{"train_examples": 101725, "image_size": 48, "mask_ratio": 0.5, "encoder_norm": "layernorm", "encoder_mlp_ratio": 4, "encoder_head_dim": 64, "encoder_parallel_block": false, "encoder_patch_size": [8, 8], "encoder_layers": 8, "momentum": 0.9, "adamw_lr_other_params": 0.0025, "grad_clip": 1.0}
Rows from block 2 of the encoder, named by matrix and row number. Rows with one number belong to one attention dimension. Each number is 128 + 32 x the weight over the matrix's rms, rounded and kept within 0 to 255. All counts start at 0.
# q: attention query, key and value (stacked) (encoder.blocks.2.attn.qkv.weight, 1152x384, the q third), inputs 256-383
# k: attention query, key and value (stacked) (encoder.blocks.2.attn.qkv.weight, 1152x384, the k third), inputs 256-383
q.328 [132 171 158  73  93 132 197 183 173  89 141 149 148 129 172 165 140 120 207 172 139  64 111 148 172 129 111 141 124 129  86 131 149 153 162 124 130 147 100 127 161 165 117  85 135  96 131  85 122 117 110  69 175 102 116 120 135  81  91  91  93 123 121 173 125 158 122 114 147 105 156 137 136 118 138 112 113 173  78 114 150  99  94 138 174 137 132  73 132 107 147 133 148 192 126  99 114  93 151  84 102 142 154 100 109 155 116 127 128 128 124 101 124 139 142 110 121 174 209 143 125 143 163 173 137 110 143  85]
q.329 [102  98  89 111  85 107 163 122 100 158 103 118  85 154  91 128  64 113 148 122 146 131 176 125 131 116 117 180 138  96 137 175  55 155  56  75 135  99 143 118 131 114 115 169  95  85 137 159 121 177 149  68 121 171 161 136  90 178 165  86 139 146  95 118  95 121 148 132 144 107 125 101  99 111 133 162 131 123 124 144  89 120 160 171 109 191 121 165 149 145 106 169 136 119 138  98  56  65 128 130  97 121 145 111 128 144 124 165 156 149 160  77 134 148 164 107  88  63 109  65 120 155 213  32 129 152 185 125]
q.330 [105 156 158 121 127  84 112 115  90 126 119 165 148 135 160 122 148  83 184 104 126 114 185  66  88 131 174 102  63 136 127  99 101 141 144 117  80 166 173 115 117 118 159 122 111 196 147  83 104 170 133 113 157 149 139 155 147 158 161 191 184 120 158 102  89 119  98  81 115 148 162 153 117  50 139 112 125  92 123 114 107 149  53 101 170 207 124 168 232 148 120 117 125 122 102 180 107 139 180 150 205  95 138 125 103  88 202 118 145 139  96 120  99  99  78  83 129 132 106 103 146 135 130 118 108 123  85 101]
q.331 [175 149  91  99 133 108 124 101 126 109 119 131 142 141 132 137 111 138 118 162  83 101  59 112  47 125  91 130 141 115 133 114 116 141 128 127 101 139  88 122 174 122 133 116 145  55 104  95 174  92 111 123  68 175 164  90  74  52 129 126 151 200 164 111 126 125 127  91 138 172 132 144 110  83  86 103  93 154 146 102 148 116  99 156 114 139 146 125  88  79 156 145 139  87  72 131 171 117 137 158 109 120  99 103  79 136  97 169 158 122 171 149  54  62 112 171 164 134 154  86  90 150 164 138 100 115 159 138]
q.332 [176 176  75 174 115 120  96  93 108 131 125 142 119 137 128 163 106 139  96 125  99  82 135  78 159 126 151 142 103 116 118 145  79 131 128 135 177 156 121 121 110 151 153 164 117 140  67 111 126 156 194 100  85 207 158 138 178 126  93 101 103 117  99 165 126 110 144 168 157 127 137 128 155 138 176 129 102 124  53  98 166 127  55 119  79 137  88 166  93 148  73 182 131 111 165  90 132 115 152 122 118 109  81 181 136 144 137 132 150 181 101 191 143 119 177 105 136 148 106 190  99 134 171 137 109 122 190 188]
q.333 [ 82 107 149 119 100 127 141 146 106 150 154 109 110 133 114 175 181 143 118  79 127 110 114  78 153 152 104 106 124  81  99 131 113  86 156 169 113 149 192 125 138 166 213 206 111 129  93 141 147 147  73 129 120 139 101 130  84 109 172 183 154 160 130  78 102  97 147 114 209 100 188 156 132  97 148  82 142 121 125 174 134 151  92 168 148 149  97 108 124 137 125 133 199 118 131 150 164  66 106 136 110  95  99 155 183 176 101 107  54 128 119 101 109 125 163 167 107 169 100 166 163  77 107 115 174 128  98 183]
q.334 [132  83 106 151 136 164  88 178 160 132  97 122 168 110  96 200 135 105 157 196 129 172 110 120 157 177 132 105 131 157 150  79  88 145 113 146 120 195 110 174  99 111 106 111  83 200  96 186  76 185 173 154 111 128 114 144 143 174  98 201  46 176 142 122 130 108 100 125 115 124 164 124 116  89 104 136 132 142 151 188 136 109 163 108 150  71  69 112 101 130  95 162 114 186 162  48 100  91 103 119 165  98 144 135  73 160  76 100 113 107 131  74 119 142 159 106 210 146 150  41 110  98 125  80 101 152  94  76]
q.335 [159 140 112 124  98 169  90 120 151  11 106 168 140 150 132 119 131 180 111  63 129 120 131 121 162 186 141 180 162 176 145 117 175 177 177 124 119 101 116 106 166  71  67 186  85  96 153 115 139 148 122 120  66 148 177  73  85 188  80 120 146 126  83 115 112 194 102 173  79 143 118 159 113 141 148 158 135 137  87 141 106 194 139 123 123 121 103 139  96 119 135  66 167  61 142 120  94 120 141 101 131 129 153 142 158 120 123  65 170 120 107 102  90 147  87 125 166 161 133  84 168 152 174 110 153 198  96 128]
q.336 [134 129 143  92 131 136  92  90 114  78 173 100 139 178 145 173 127 114 144 159 139 125 113  89 136  58 150  95  89 135 175 163 181 203 150  82 146 122 114 159 195 141 156 133 135  83  92 115 129 150 139 102 113  99 107  95  71 127 155 133  81 164  89  89 124  92 155 101 182 122  55 127 147 138 119 137 121  62 164 103 162 192 137  93 202 134 100 105 128  86  96 167  90 131 137 154  73 125 165 157 150 129  74 139 170 138 158 114 164 137 132  96 163  76  62 167 156 165  97 178 122 164 137 137 133 154 213 150]
q.337 [181 104 138 137  77 126 129 105 153 137 124 112 134 138 227 109 118 133 118 120 113 121 166  95 138 136 144  84 116 174  88 166 119  85 140  81 106 114 130 126 179 172 119  94  62 162  87 158 146  80 136 148 118 121 119 152 101 123  81 158  88 136 136 126 143 135 106 119 208 113 167 101 117 167 141 168  94 115 125 110 116 162 140  71 132  97 147 131 126  87  95 119  79 138 164 149 113  96 114  93 153 132  95 126  90 120 110 124 127 148 113  96 131 163 125 161 135 107  94 129  57 152 121 162 145 117  98 134]
q.338 [ 80 190 126 144 229 182  89 149 165 173 158 147 171  97 136 148 128 147 101 129 139  86  93 106 114 177 154 114 117 147 119  37 127 141 167 105 140 126 163 158  85  96 121  81 168  99 132 116 130 151 105 103 161 106 154 126 101 104 105 153  81 184 170  85 130  82 115 156 132 133 162 130 109 162 119 144 216 147 141 122  79 116 139 101 178 191 114 134  96 130 197 113 155 163 138 146  14 171 164  94 145 136  75 144 166 144 150  76  93 162  80 110 112 116 147 128 109 134 147 110 113 163 157 100 121 114 130 128]
q.339 [116  70 140 110 152  69 206  98  88 124  88  87 129 100 131 138 123 126 156 155 114 100 142 146  97 145 151 106  84 113 133 131 138 116  70 101 129 160 112 120 156 142 154  78  63 182 132  62 112 118 125 114 170 153 121 140 121 158 118 123  49  77 129 215 131  74 140 150 119  88 196 108 107 130 172 121  83 112 133 134 161 103  85 142 126  71 100 139 136  50 154 108 174 102 124 178 144 124  61 156 121 101 126  85 108 106  91 168 148 150 140 160 145  84 128 167 111 110 111 193  96 150  80 102 100 147  95 120]
q.340 [111  87  85 158 109 140  92 157  92 107 135 178 184 133  68 175 176 168 177  85 149  67 141 166  76 127 129  85 174  91 148 135 115  56 103  98 147  86 168 165 138  67 125 156 147 159 111 129 147  55 107 101 131  84 155 119 129 162  75 101 112 138 143  61  78  67 147 181 143 102 129  81 126 118 103 101 156 140 166 113 110 121 141 164 150  91  86  90 120 190 133 113 102 140 110 109 112  96 149 203 100 144 154 153 169 107  93 189 116 116 151 153 117 133 155 125 144 172  76 158 153 149 119 165 176 163 165 155]
q.341 [103 189 102 125  99 174 209 159 143 151 161 123 151 112 163 130 132  49 137 126 169 118 102 119 157 161 129 142 101 141 154 131 122  37 150 128 127 104 157 189 127 135 142  87 131  96 171 107 138  94 119 125 114 124  97  86 164 133  78 141  80 107  94 103 108 120  98 161 145 138 137 107 128 157 111 101 113 111 117 118 111 130 140 154  83  92 157 116  75 185 148 151 105 137 144 148 121 122 108 137 140 182 107 135 131 110 143 126 103 144 180  96 155 121  74 123 102 128 111 123 100 162 101  91 128 128 126 154]
q.342 [103  99  99 148 111  75  88 128  96 120 169 109 120 165 166 167  96 137  33 103 156 146 146 128 141  91 129 170  71 111 123  78 117 171 120 185 157 145  89 154 153 167 123 123  99  94 130 188  82 161 127 153 154 157 140 132 132  45 151  77 129  86  92 140 144 200 172 139 126  87 179 135 151  89 138  85  92 161 152  45 145  76 179  86 112 110  77  95 118 106 152 101 158 112 152 148 143 126 140 128 116 178 125  84  73 120 140 127 110  95 141 125  81 114 158  98  65 164 117 161 144 156 141 180  62 128 112 121]
q.343 [ 84 100  95 148 127  86  88  98 125 131 105 159 142 154 102  71 139 171 134 128 166 137  53 105 114 183 127 161 137 163 171 154 193 160 138 136  77 137 155 148  90 148 103 134 154 164 107 155  92 116 119 185 158  95 133 159 173 104 146 137 156 149 184 139 128 103 152 153 165  64 139 162 102  97 110 184  91 138 119 163 124 160 121 126 190  84 102 136 107 168 148 170 114 121 124 167  99  71  99 103 113  73 151 111 141 140 130  71 149 102 171 153 156 111 116 163  79 130 148 136 193 125 133 145 149 133  75 109]
q.344 [137 126 121 137  81 153 186 107 143 109 124 100 149 111 161 124  52 148 140 132 114 108  41 164 183  83 168 145  99 137  87 123 135 165 154  95 124 137 159 129 105 124 162 107 153 104 157 159 109  95 123 116 143 116 128  89 193 129 142 153  95 142 160 101 128 168 106 138 134 156  93 131 168  98 139 143 115 102 153 129 119 133 113 118  83 105 192 134  99 104 101 113 171 134 184 188 131 128 123 108  87 106  67 154 122 118 122  69 161 128 140 163 161 101 108 144 129 102 166  84 153 136  91 164 143 123 174 115]
q.345 [150 145 142 102  91 132 192 117 140 171 111 137 106 138 170 116  99 130  99 141 117 127 145  98 127 132  92 135 126 128  86 124 116 166 162 146 157 137  84 145 100 139  76 137 189 113 154  88 145 101 163 175 154 145 107 106 123  67 180 129 176 118 102 115 175 121 149 141 132 112  55  91 169 179 128 143 128  92 148  89 136 106 123 110 108 109 135 119  88  57 125 106 134 164 146 111 159  94 168 131 102 119 156 138 129 160 161 108 138 131  94 135 140 155 131 118 114 202 153  96 134  93 133 172 105  88 122  62]
q.346 [136 164  87 125 124  91 119 136  70 131 137 127 147 135  81  54 157 103 132 132 112 111  97 122 129  79 207 162 166 146  45  43 133 167 127 162 186 157 151 138  90  90 132 112 108 126 137 164 135 133  96 110 147 113 104 148 137 119 205 122  81 165  86 146 108 141 146  85 133  89  98 131 154 102  94  99  98 135 117  76 143  97 134  74 127  87 166 109 144 160 122 128 183 119  67 140 176  91 131  95 157 123 107 163 128  57  92  56 170 176 148 133 122  59 101  98 132 101 113 111  98  61 102 108 124 143 128  75]
q.347 [145 116 108 159 159 105 138 147 110  98 102  87 136 132 164 131 144 110  83 139 144 131 128 107 153  80 143 125  75 199 121 117  82 157 136 153 155 162  49 122  86 130  64 102 170 143 207 107 134 158 182 134 119 113 113 118 144 140 127 125 128 172 137 160 142 140 132 119 149 160 105 108 132 186 114 109 107 186 126 143  94 123 147 115 106 110 152 142 141 200  99 109 120 145 159 113 109 146 183 108 125 129 131 124 121 111 100 107 127  89 146 116 148 142 135 123 126 158  79 132  87 153 161 126  99 158 148 149]
q.348 [180  74  94  77 157 151  79 109 139 129 110 131 137 102  98 115  99  83 134 180 151 110 138 125 102 128 166 174  97  53 169 119 133 125 129 151 133 185 152 166  85 148 135 146 100 157 145 102  94  41 112 146  91 161 125 120  66 173  73  52 179 132 115 167  74 139 129 129  94 147 124 131 130 123 161 119 119 128 134 148  91 141  36 147 130 110 171 159 119 169 157  92 120  62 116  98  94 159 160 197 165 135  92 201 124 118 153  89  89 153 168 170  77 194 150 102 130 122  87 182  94 138  91 123 114 199 119 154]
q.349 [107 211 151 111 192 109 106 179 144 183  73 110 149 184 150 123 135 165  57 125 187 125 108 119 155 116 151 148 173  80 116 114 163 106 113 124  70  92 142 178  89 105 102 121 143 160 109 104 103 124 116 117 126 174 159 107 131  85 156 161 157 203 122  91 140 144 170 131  66 149 134 179 124 100  91 152 172 125 119 109 125 115 151 151 165  98  80 102 126 165 111 142 205  97 104 137 165  74 108 144 167 156 129 149 152 118  94 190 155 117 174 153  64 147 165 142  99 143 122 152 155  76 114 129 157 105 117  61]
q.350 [150 103 130 147 154 101  99 121 147 202 124 122 161 168 136 141  94 183  77 135 194 100 167 195 124 128  97  82 126 104  76  67 174 164 156 110 105 163 118 109 115 173 133  83 134 113 108  88 162 177 102 107 119 139 104 101  54 121 158 225  85 152 158  58 192 168 123 104 106 179  93 107 148 148 164 160 107 118 134 121 130 120  91 137 141 167 162 134  70 199 156  97  84 141 156 142 162 159 115  96 148 138 119 135 120 135 127 143 140 160 154 104 139 147 127 135 175  93 119  96  82 135 179 156 119 143 182 134]
q.351 [ 81 152 153 128 171 148 126 143 123 115 121  87 131  98 150 200  75  81 113  83 120 123 106  99  69 201 116 117 119  98 152 116 175 195 144 194  86 201 145 176  96  76 133 136 123 167 163 146 122 146 181 120 138 120 116 162  99 124 119 150 105  91 139 142 112 128  95 131 123 111 142 177 158 150 140 174  79  83 171 162  59 156 153 202 134  83 123 150 106  93 152 152 137 107  70 148  72 142 106 114 186  74 104 130 160 119 208 112 115 105 150 106 106  42 117 172  55 133  92 124 144 123 143 153 118 114  90 121]
q.352 [ 84 104 122 147 174  65 109 175 159  73 148 115 122 164 141 104  71 156 102 156 154 134 178 107 109 143 114  48 134 128 100 127 140  70  78  95  82 104 137  88 113 163 175 117  99 129  79 186 161 129 115 120 126 132 117  97 157 154 147  78 114 161 120 179 133  72 141  37 126  89 141 102  93 189 165 174 130  34 129 110 139 182 129 150 101 109 169  67  72 109 143 120 170 169 148  74 153 202 147 134 118 124  85 104  68  89 124 150 117 160 120 196 159 127 118 111 141 157 131 152 182 124 109 108 177  70 122 144]
q.353 [113  95  96  98 111 173 135 135 115 128 113 134  81 153 119 121 121 185  74 157 129 180  85 116 146 135 153 146  77  72 100 162 188 104  86 164 143 102 209 152  51 143 141  92 144 108 136 138 130 123 129 161 108 181 152  71  95 107 124 107  97  93 136  94 161 184 193 116  75 186 145  34 148  77 171 177 131 160  89 158  40 174 168 106 195 142 126 178 144 142 131  96 132 152 123 125 118 151 161 158 102 166 121 127 119 106 116 121 123 150 119 138 158 139  93 148 143 129 180  57 107 129 163 139 100 138 121 132]
q.354 [ 87  94 188  70 149 127  60 109 148 130 175 160 108 125  91 129 176  98 120 149 118 119 128 115 122 148  87 149 173 119  89 149 158  93 138 107  95 129 128 107 118 166 122 146 172 125  94 158 150 137 115 126 161 122  99  93 184 112  99 192 165  91 115 130  82 139 117  68 142 180 170 171 157 134  68 147 136 149 144 117 145 198 167 141 114 163 145 126  89 189 110 122 117 148 165 122 167 113 131  98 125 148 139 144 121 113  94 114 168 118 169 135 148 143 122 114 113 159 127 168  93 141 123  88  81 199 170 106]
k.328 [138 101 165 128 137 152 175 145 182  99 113 129 152 138 112  57  87 124 149  74 149 143 196 119  98 114  97 124 103 130 168 157 115  95 117 111 143 158 102 105 109 138 176 118 130 110  65 151 129  83 116 181  62  83 144 141  99  87 121 120  97 137 124 175 180 167 141 130 127 127 143 143 141 189 123 165 143  68 167 132 130 159 113  85 121 130  99 193  99  93 136 134 136 140 138 143 115  66 106 108  85 168 118 147  90 122  76 163  82 144 127  78 187  64  70 144 121 122 109  82 174 121 187 129  69  80 122 120]
k.329 [102 107  98 110 132 124 142 133 126 185 180  88 107 156 123 131  53 160 130 167 210 112 123 178 133 176 122  99 120 142 113 138 151  78 205 152  93  74 162 167 176 169 119 133 126 145 190  72 104 201 150 180 145 170  78 152 105 133 102 148 148 158 121 114 139 169  75 144 113 167 119 102 150 151 133 152 114 128 142 111 188 121 116 102 165 212  93 132 104 120 167 136 172 111 130 117  58 152 154 102 119 164 179 195 149 130 162 117 142 107 157  64  98  89 121 119 104 119 146 135 136  76 154 148 111 150 123 205]
k.330 [ 93 150 146 107 154  94 145 138 102  89 104 140  80 117 118 138 135 147 147 113 114  38 178  71 108 172 137 106 147 109 131 127 114 152 152 176 127 149 177  96 120 158  86 128 131 146 126 112 146 106 131 153 177 136 139 137 120 103 199 161 132 132 161 118  48 142  83 126  84 114 125 145 139 112 174 112 159 105 158 158 143 134 157 101 104 151 160 143 116 113 154 133 152 111 141  91 122 122 139 129 100 177 129 142  84 126 121 143 121 114 137 112 137 135 157  88  82 105 132 133 141  73 142 100 140 116  80 128]
k.331 [135 109 161  85 146 119 121 108 130  91 132 106 101 125 162  85 155 160 110 123 135 131 165 126 115 121 146  70 130 134 100 114 148 136 136  90 181  71 170 111 131 174 159 172 178 134 133 147  85 154  98  69 136 135 123 141 105 152 111 193 116  88 168 163 115 122 161  88  87  80 126 104  79  98 181 160  72 129  94 106 183 122 128  82  77  58 161 179  93 163  65 116  72 185  52 165  76  94 109 128 146 107  89 121  65 123  98 128  51 182 158 138 169 105 121 109 134 125 175 170 123 154  69 137 136 155 109 127]
k.332 [103  91 137 165 136 109 135 106 155 107 141 119 205  68 172  95  70 149 115 147 146 129 154 176  83 134 146 111 105 208 202 121 117 169 121 122 139 142 109 106 106 164 162 172 100 103 113 113 142 165 161 169 103 183  90 117 153 209 175  74  87 147 117 152 152 137 113  85 130 105 115 126 118 138  86 143 159 157  97 104 187 107 116 113 162 144  86 120 102  97 106  86 126  82 220 116 135 109 157 167 138 120 141 136 126 130  72 124 155  30  70  89 129 177 113 138 180 153 128 169 101 119 156 121  98 151  63 189]
k.333 [168 164 128 104 176 117 129 116 142 159 159 149 191 152  91 151 103 129 134 146 183  61 106 117 103 146 134 113  94  68  78 115 174 174 186 133 184 114 167  83 110 104 141 168  56 122  53 113  92 118 176  95 174 101 104 125 127 195  96 174 152 174 131 167 136 132 145  81 177 137 136 118 153 100 115 148 121 158 156 145  93 121 182 122 147 135 174 169 148 171 153 131 170 144  98 174 162  65 178 158 111 149 203 146 141 133 110 163 106  98 100 124 111 140 206 122 138 153 107 124 129 147 176  95 103 199 150 160]
k.334 [200 210 140 117 151 139 131 119 109 194 105 135 129 124 127  94  64 108 179  95 113 129 165 118 105 132  67 117 131 148 114 141 119 137 159 169 149  82 153 147  60 180 167 128 120 117  64 161 116 115 136 109  75 112 117  94  99 167 147  85 183 123 169 140 166 163 111 106 110 164 110 225 129  91 127 116 121  93 142 138 121 119 156 211 140 108 166 155 126  48 149 144  51 156 112 175  88  82 138 144 147 201  97 135 128 130 113 150 140 180 141  79 114 145  75 101 103  60 133 166 144  78 173 111 119 116 113 173]
k.335 [141  94 160 120 190 100 128 120  97 166 142 135 132 102 154 100 120 143 119 143 125 164 142 143 122 105  88 138 162 152 126 200 124 131 146 116 120 106 161  86 118 113 128  63  97 194 106 153 182 171 122  86 129  71  77 118  45  94 183 165 117 119 118 158 129 125 124 128 115 104  96  75 129 170 138  91 152  58  79 143 153  87  85 136 138 155 123  99  81 134 104 142 140  99 148 163 101  82 131 141 121 117 146 167 117 149 155 144 135 172 111 129  97 132 131 170 106 106 165 204 158 136 127 119  67 172 136  93]
k.336 [184 164  94 172 108 152 166 181 118 214 137 104 129 132 123 178 109  55 109  73 179 176 150 100 177 123 114 192  82 149  86 131  85 111 129 144  62 126 110 143 121 133 190 195  98 114 139 109 131 118 148  98  42 116 127 135  98  92  71  84 129  91 171 105 123 131  85 159 161 126  91 150 171 141 105  97  46 110 146  66 154 130 114 135 126  72 131 121 107 174 132 103  73 163 168 147  92 160 141 119 189 132 178 172 122 127 127 145  49  59  88 178  92 147 147  60 131 167 117 170 124 162  84 120 142 151 126 115]
k.337 [ 94 136 151 121 114 132 154 130 107 121  94 154 131 186 178 130 104 163 121  81 115 142 146  89  95 132 132 126 114  94 120  54 112 101 144 131 131 113 116 112 163  94 175 120  88 116  56 175 122 112 118 123 124 136 126 190 139 154 110 133  69  88 133 109 136 104 162 184 112  74 113 126  92 161  85 144 143 132 113 149  82 106  94 153  87 144  76 173 101 149 108 100  74 142 167 153 145  91 167 157  56 134  83  96 131 145 153  96 118 139 179  84  90 101 106 117 139 125  75 141 160 142 162 130 131 103 149 102]
k.338 [141  96 144 154 123  96 118 154  58 117  76  85  84  98 138 122 169 110 152 108 126 130 122  95 129 127 103 101 122 123 131  77 157 170  74 117  93 161 139  92 178 143 169  92 160 121 114 104 155 132 169  92 162 147 141 139  79 140 122 133 116 153 119 172 133  59 162 140  97 123  97 144 187 105  90 159 162 132 140 150 204 102 171 121 137 115  76 183 124 133  82 142 148 115 161 153 133 165 140 157 193 184 173 146 117 131 123 136 130 129 140 151  97 130 103  71  95 137 122 104 149 162 227 101 151 131 173 117]
k.339 [117 170 129 126 119 104 209  98 156 128  97 121 105 136 139 103 148 131  73 155  86  60  86 121 100  93 104  90 151 164  81 142 126 169  88 136 125  92 174 168 122 111 122 132 122 128 113 146 125 184 101 141 120 147  94 164 138 168 110 174 151  84 152  97 115 143 108 119 136 209 163 136 132 130 169  96 151 184 111  98 152 120 109 140 127 124 160 143 132 173 113  64 185  53 153  77 174 157 110 142 120 165  67 145 159 105 195 137 180 119  95 179 184 146 138 170 110 111 127 109 127 109  93 125 135 114 102  67]
k.340 [ 83 122 127  76 127 123 145 165 122  77 163 126  84 164 128 136 129  95  79  58 187  88 136 177 122 166  77 146 147 117 149 132 128 125 140 118 149 155  98 116 143 137 111 159 111  94 110 181 116 158 138 158 133  27 117 119 183 130 137 125 145 119 134 150  51 209 103 116 181 162 108 125 172  94 133 102  97 171  94 106 206 114 205 136 126  92 110 123 132 167 135 138 116 186  27 110 122  31  92 121 169 119 147 135 137 140 118 176 156 117  84  95  99 137 121 117 212 137  96 176  93 113 132 190 115 129 142 108]
k.341 [124 129 137 155 136 152 150  44 140 160 126  98 139 136 140 183 138 128 155 101 119  90 137 183 155 134 113 114 124 167 180 155  88 143 174  84 116 102 106 145 190 167 165  94  98 190  76 103 161 165 124 107 162  97 169 170 144  84 167  79 177 152 163 114  94 105 134 120 115 105 126 156 101 110 119 127 112  38 109 128 156 127  96 122 139 111 100 153  31 147  99 144 167  71  89 162 125 176 136 109 132  93 113 121 146 168 101 107 106 106 154 141 147 123 136 121 108 137 135 154 139 150  80 115 129 148 151 150]
k.342 [ 98 150 136 121 128  85 115 168 134 143  67 158  85 121 124 161 125 189 155 162 144 175 125 115  98 101  46 127 154 143 140 144 150 138 107 138 140 126 130 121 177  90 141 129  86 112 144 152 144  99 103 109 116 164 123 143 160 144 123  89  74 128 106 118 143  77 173 101 103 115 130 150  92 128  80 138 143  98 142 126 149  62 130 127 118 150 147 114 107 156 169 182 154 111 176  86 147 118 119 120 166 139 153 149 109 161 120 186 167 111 121  44 134 134 158 145 110 159 136 167  88  85 132 128  93 110  90 148]
k.343 [201  68 127 118 138 119 146 174 124 125 108 104 120 142 120  51 174 140 217 181  97 150  56 180  95 130  74 108  87  84 112  97  92 148 146 207 159 134 152  80 174 164  99  79 174  81 117 129 146 130 153 161 149  84 134 124 136 143 114 139 152 173 102 112 174  57 166 198 126 135 145 106 108 142 191 115  69  87 142 118 148 207 141  73 125  90 159 114 153 163  82 121 153 136 215  88  95 155 140 112 155 177 107 184 122 150  82 174 106 104 137  93 130 129 132 145 122 109  97 148 122 152 119  80 131 173 145 111]
k.344 [147 150 177 136 189 149 110 161 138 134 211 129 143 119  50 142 128  82  57 150 109 171 156 116 109 131 151 113 159  99  92 113 118 121 125 146 176 157 161 177  99 163 125 122 133 161  93 172 152 153 117 164 168 150  91 167 161  94 155 139 108 114 132  96 135 122 138 106 110 111  49 126 118 154 138 130 109 155 113  77  74 115 120 164 110 149 168 117 160 174 129  79 127 155 156 118 126 178 156 148 166  96 126 113 140 124 109 103 127  92 136 151 117 154 130 130 195 118 135 138 148 120 116  82 125  75  95 135]
k.345 [103  77 116 134 140 114 192 141 126 158 124 144 194 148 118 104 143  80  81 132 139 121  90 109 126 112 130 174 163 129 126  97 118 122 136 113 131 168 127 132 149 142 139 137 147  87 167 139 185 194 128  99  88 114 126 110 115 117 106 137 105 113 135 169 136 151 163 105 148 130 105 134 160 177 128 128 102 155 116  47 153 118 146  79 169 128 145 100  94 133 165 145 115 100 112 169 155 125 168 134 170 117  62 157 168 147 122  95 160 123 116 135  85 114  96  89 124 201 151 103 148 133 153 103 171 103 148 102]
k.346 [171 125  62 160 110 174 166 100 105  60 117 103  94 134 137  86  53  95 118 137 133 142 149 160 157 189 115 134 109 136 203 105  26 161 135 137 133 108 177 116 100  94 135 163 119 152  90 131 122 121  78 111 131 112 161 149  95 115 145  55 132 129 154 148 156  82 131 160 117 115 156 133 139 134 123  98 119  52 101 166 167 133 180 133 111 140 114 146  86 171 178 135 126 109 100 134  87 164 101 138 124 131 147  79 178 127 153 166 155 150 143 155  88  98 125 130  69 118 118  68 107 124  86 127 102 149 105  80]
k.347 [171 152 145 118 117 141 101  83 161 111  91 142  44  97 212 142  91 102 172  89 129 178  76 140  97 105 144  90 143 173 103 171 147 198 105 148 172 106 161 186 131 129  59 148 161  77  66  76 176 124 102 106 146 145 136 109  89  92 128 191 165  77 146 113 231 154 189  83 108 127  71 174 132 120 168 147 108  81  70 170 106 143 198  97  57 175 149 124 123 115 103 141 118  94 158 134 122 117 102 158 115 112 146 115 138 130  84 129 130  97 155  69 129 126 154 134 156 114  78 121 156 159 110 136 114 170 127 154]
k.348 [183 130  69 166 130  88 120 103 173 104 149 147  82 161 116 120 174 111 161 104 161 162  72 171 219 125  81 111 136 141  79 127 118 121  86  37 165 108 109 122 162 123 120  95 113 121 194  94 138 169 167 117 159 159 111 108 133 125 133 122 121 191 139 111 127  80 121 134 197 128 158 103 135 157 125 118 157 180 198 153  35 121 161  98 172 156 151 136 123 108 141 130 102 143 140 143 105 152 153 106 183 151 120 115 116  87 109 106  84 136 153 102 155 116 160 123  83 110  97  96  40 189 123 105 173  96 119 136]
k.349 [108 127 155 184 143 121 140 126 148 105  62 159 129 112 100 113 110 122  85  97 136  62 113  61 166 109 110 195 142 112 137 110 144 118  91 169 151  92  81  85 148 138 143 120 127  77 138 132 161 161  81 159 131 124  66 111 148 138 119  83 121 121  99 186 104 119  96 123 102 163 101 113 135 125 103 153 116 106 107  96  84 145 127 105 103 134  98 113  75 120 121 122  96 163 158 123 115 163 116 149 106 198 178 117 176 138 134 130 183 139  86 162 143 127  93 182 131 148 153 167 119  81 109 157 161 107 105 133]
k.350 [150 143 150 121 132 145 125 125 202 109 162 173 155  94  98 126  83 118 160 189  85 144  93 114 157 150 120 141  99 124  83 121  84 109 133 144 139 151 134  58 107 107 141 114 133  78 134 159 202 127 118 117 121 138 148 122 113 100 172 111 144  95  95  74  83  92 146  68 125 103 166 135 122 128 138 158  73 109 113 135 137  75 177 136 160  72 118  97 130 153 109 169  86 121 143 182 134 117 108 131 144 132 140 149 172  98  79 100 113 105 194 114 109 170 103 206 123 119 109 115  64 137 104 120 121 116 135 135]
k.351 [183 135 110  32 100  67  62 129  93 126 115  85 131 159 115 153  73 125  74 112  29 180 129 149 102  96 168 100 144  96 132 166 184 110 137 164 145 159  78 116  82 110 171  84 126  82  96 154 129 156 160 143 113 149 137 114 137  80 155 110 241 110 113  86 183  94 177 116  77 161 132 159 165 101  78 112 135  83  92 133 167 145 146 100 168 132 161 111 100 146  78 158 147  85 141 103 111  47 113 143 192 130 176  93 141 110 211 141 129 100 146 119 117 106 127 113 171  81 122 138 184 201 102 130  86 150 123 151]
k.352 [133  96 138 111  67 130 191  83 115 128 162 135 145 110 123 135 136 145 131 134 105 173  70 130 115 138 126 120 145 192 165 157  82  73 166  60  96 131 150 163 144 136 127 163 193 105 150 169 132 107 211  97  76  96 123 161  77 153 128 111  97 124 122 105  65 120  58  78 113 117 166 119 134 187 138 160 139 210  89 138  83 111 171 161 149 138 117 148 140 100 102 148 104 124 125 150 153 159 109 109 170 143 147 105 138 142 114 119 106 185 147 159 148 136 109 119 129 131 174  91 105 141 135 145 132 108 100 143]
k.353 [117 109  95 161  90 126 167 171 136 118 153  97 127 165 113 117 160  88 101 128 146  99  97 135  87  92 104 159 108  87  38 133 162 108 119 154  80 162  97 146 116 178  66 128 137  90 144  55 174  89 110 111 163 155 123 140  83 120 137 115  75 123  86  64 123 119 102 108 211 118 169 141 178 139 169 179 122 112 170 139 134 121 108 172 165 111 154  88 151 164 163 185  94  79  27 100 100 112 112 126 153 179  75 146 148 119 149 120 165 190 202 158 114 173 150 121 112 124 163 147 129  63 202 140 154 138 141  60]
k.354 [173 212 115 107 126  89 133 182 165 115 140 155 163 151 114 157 157  97  82  71 105 146 116 165 118 153 148 119  84 113 175 153 162 116 123 171  84 115 133 165 129 104 132  84 135 127 174 150 135 129 128 136 107 179 141 137 141 127  97 135 132 140 144 149 125 137 118 113 149 160 162 185 121 117 171 136 185  79 151 132 160 107 126 124 143 153 139 117  42  75  83  83 157  92 143  85 140 104 126  91 139 119 154  90 151 134  98 182 134 112  87 126 106 129 124 139  97 168  86 107 133 120 126 136 124 134 121  89]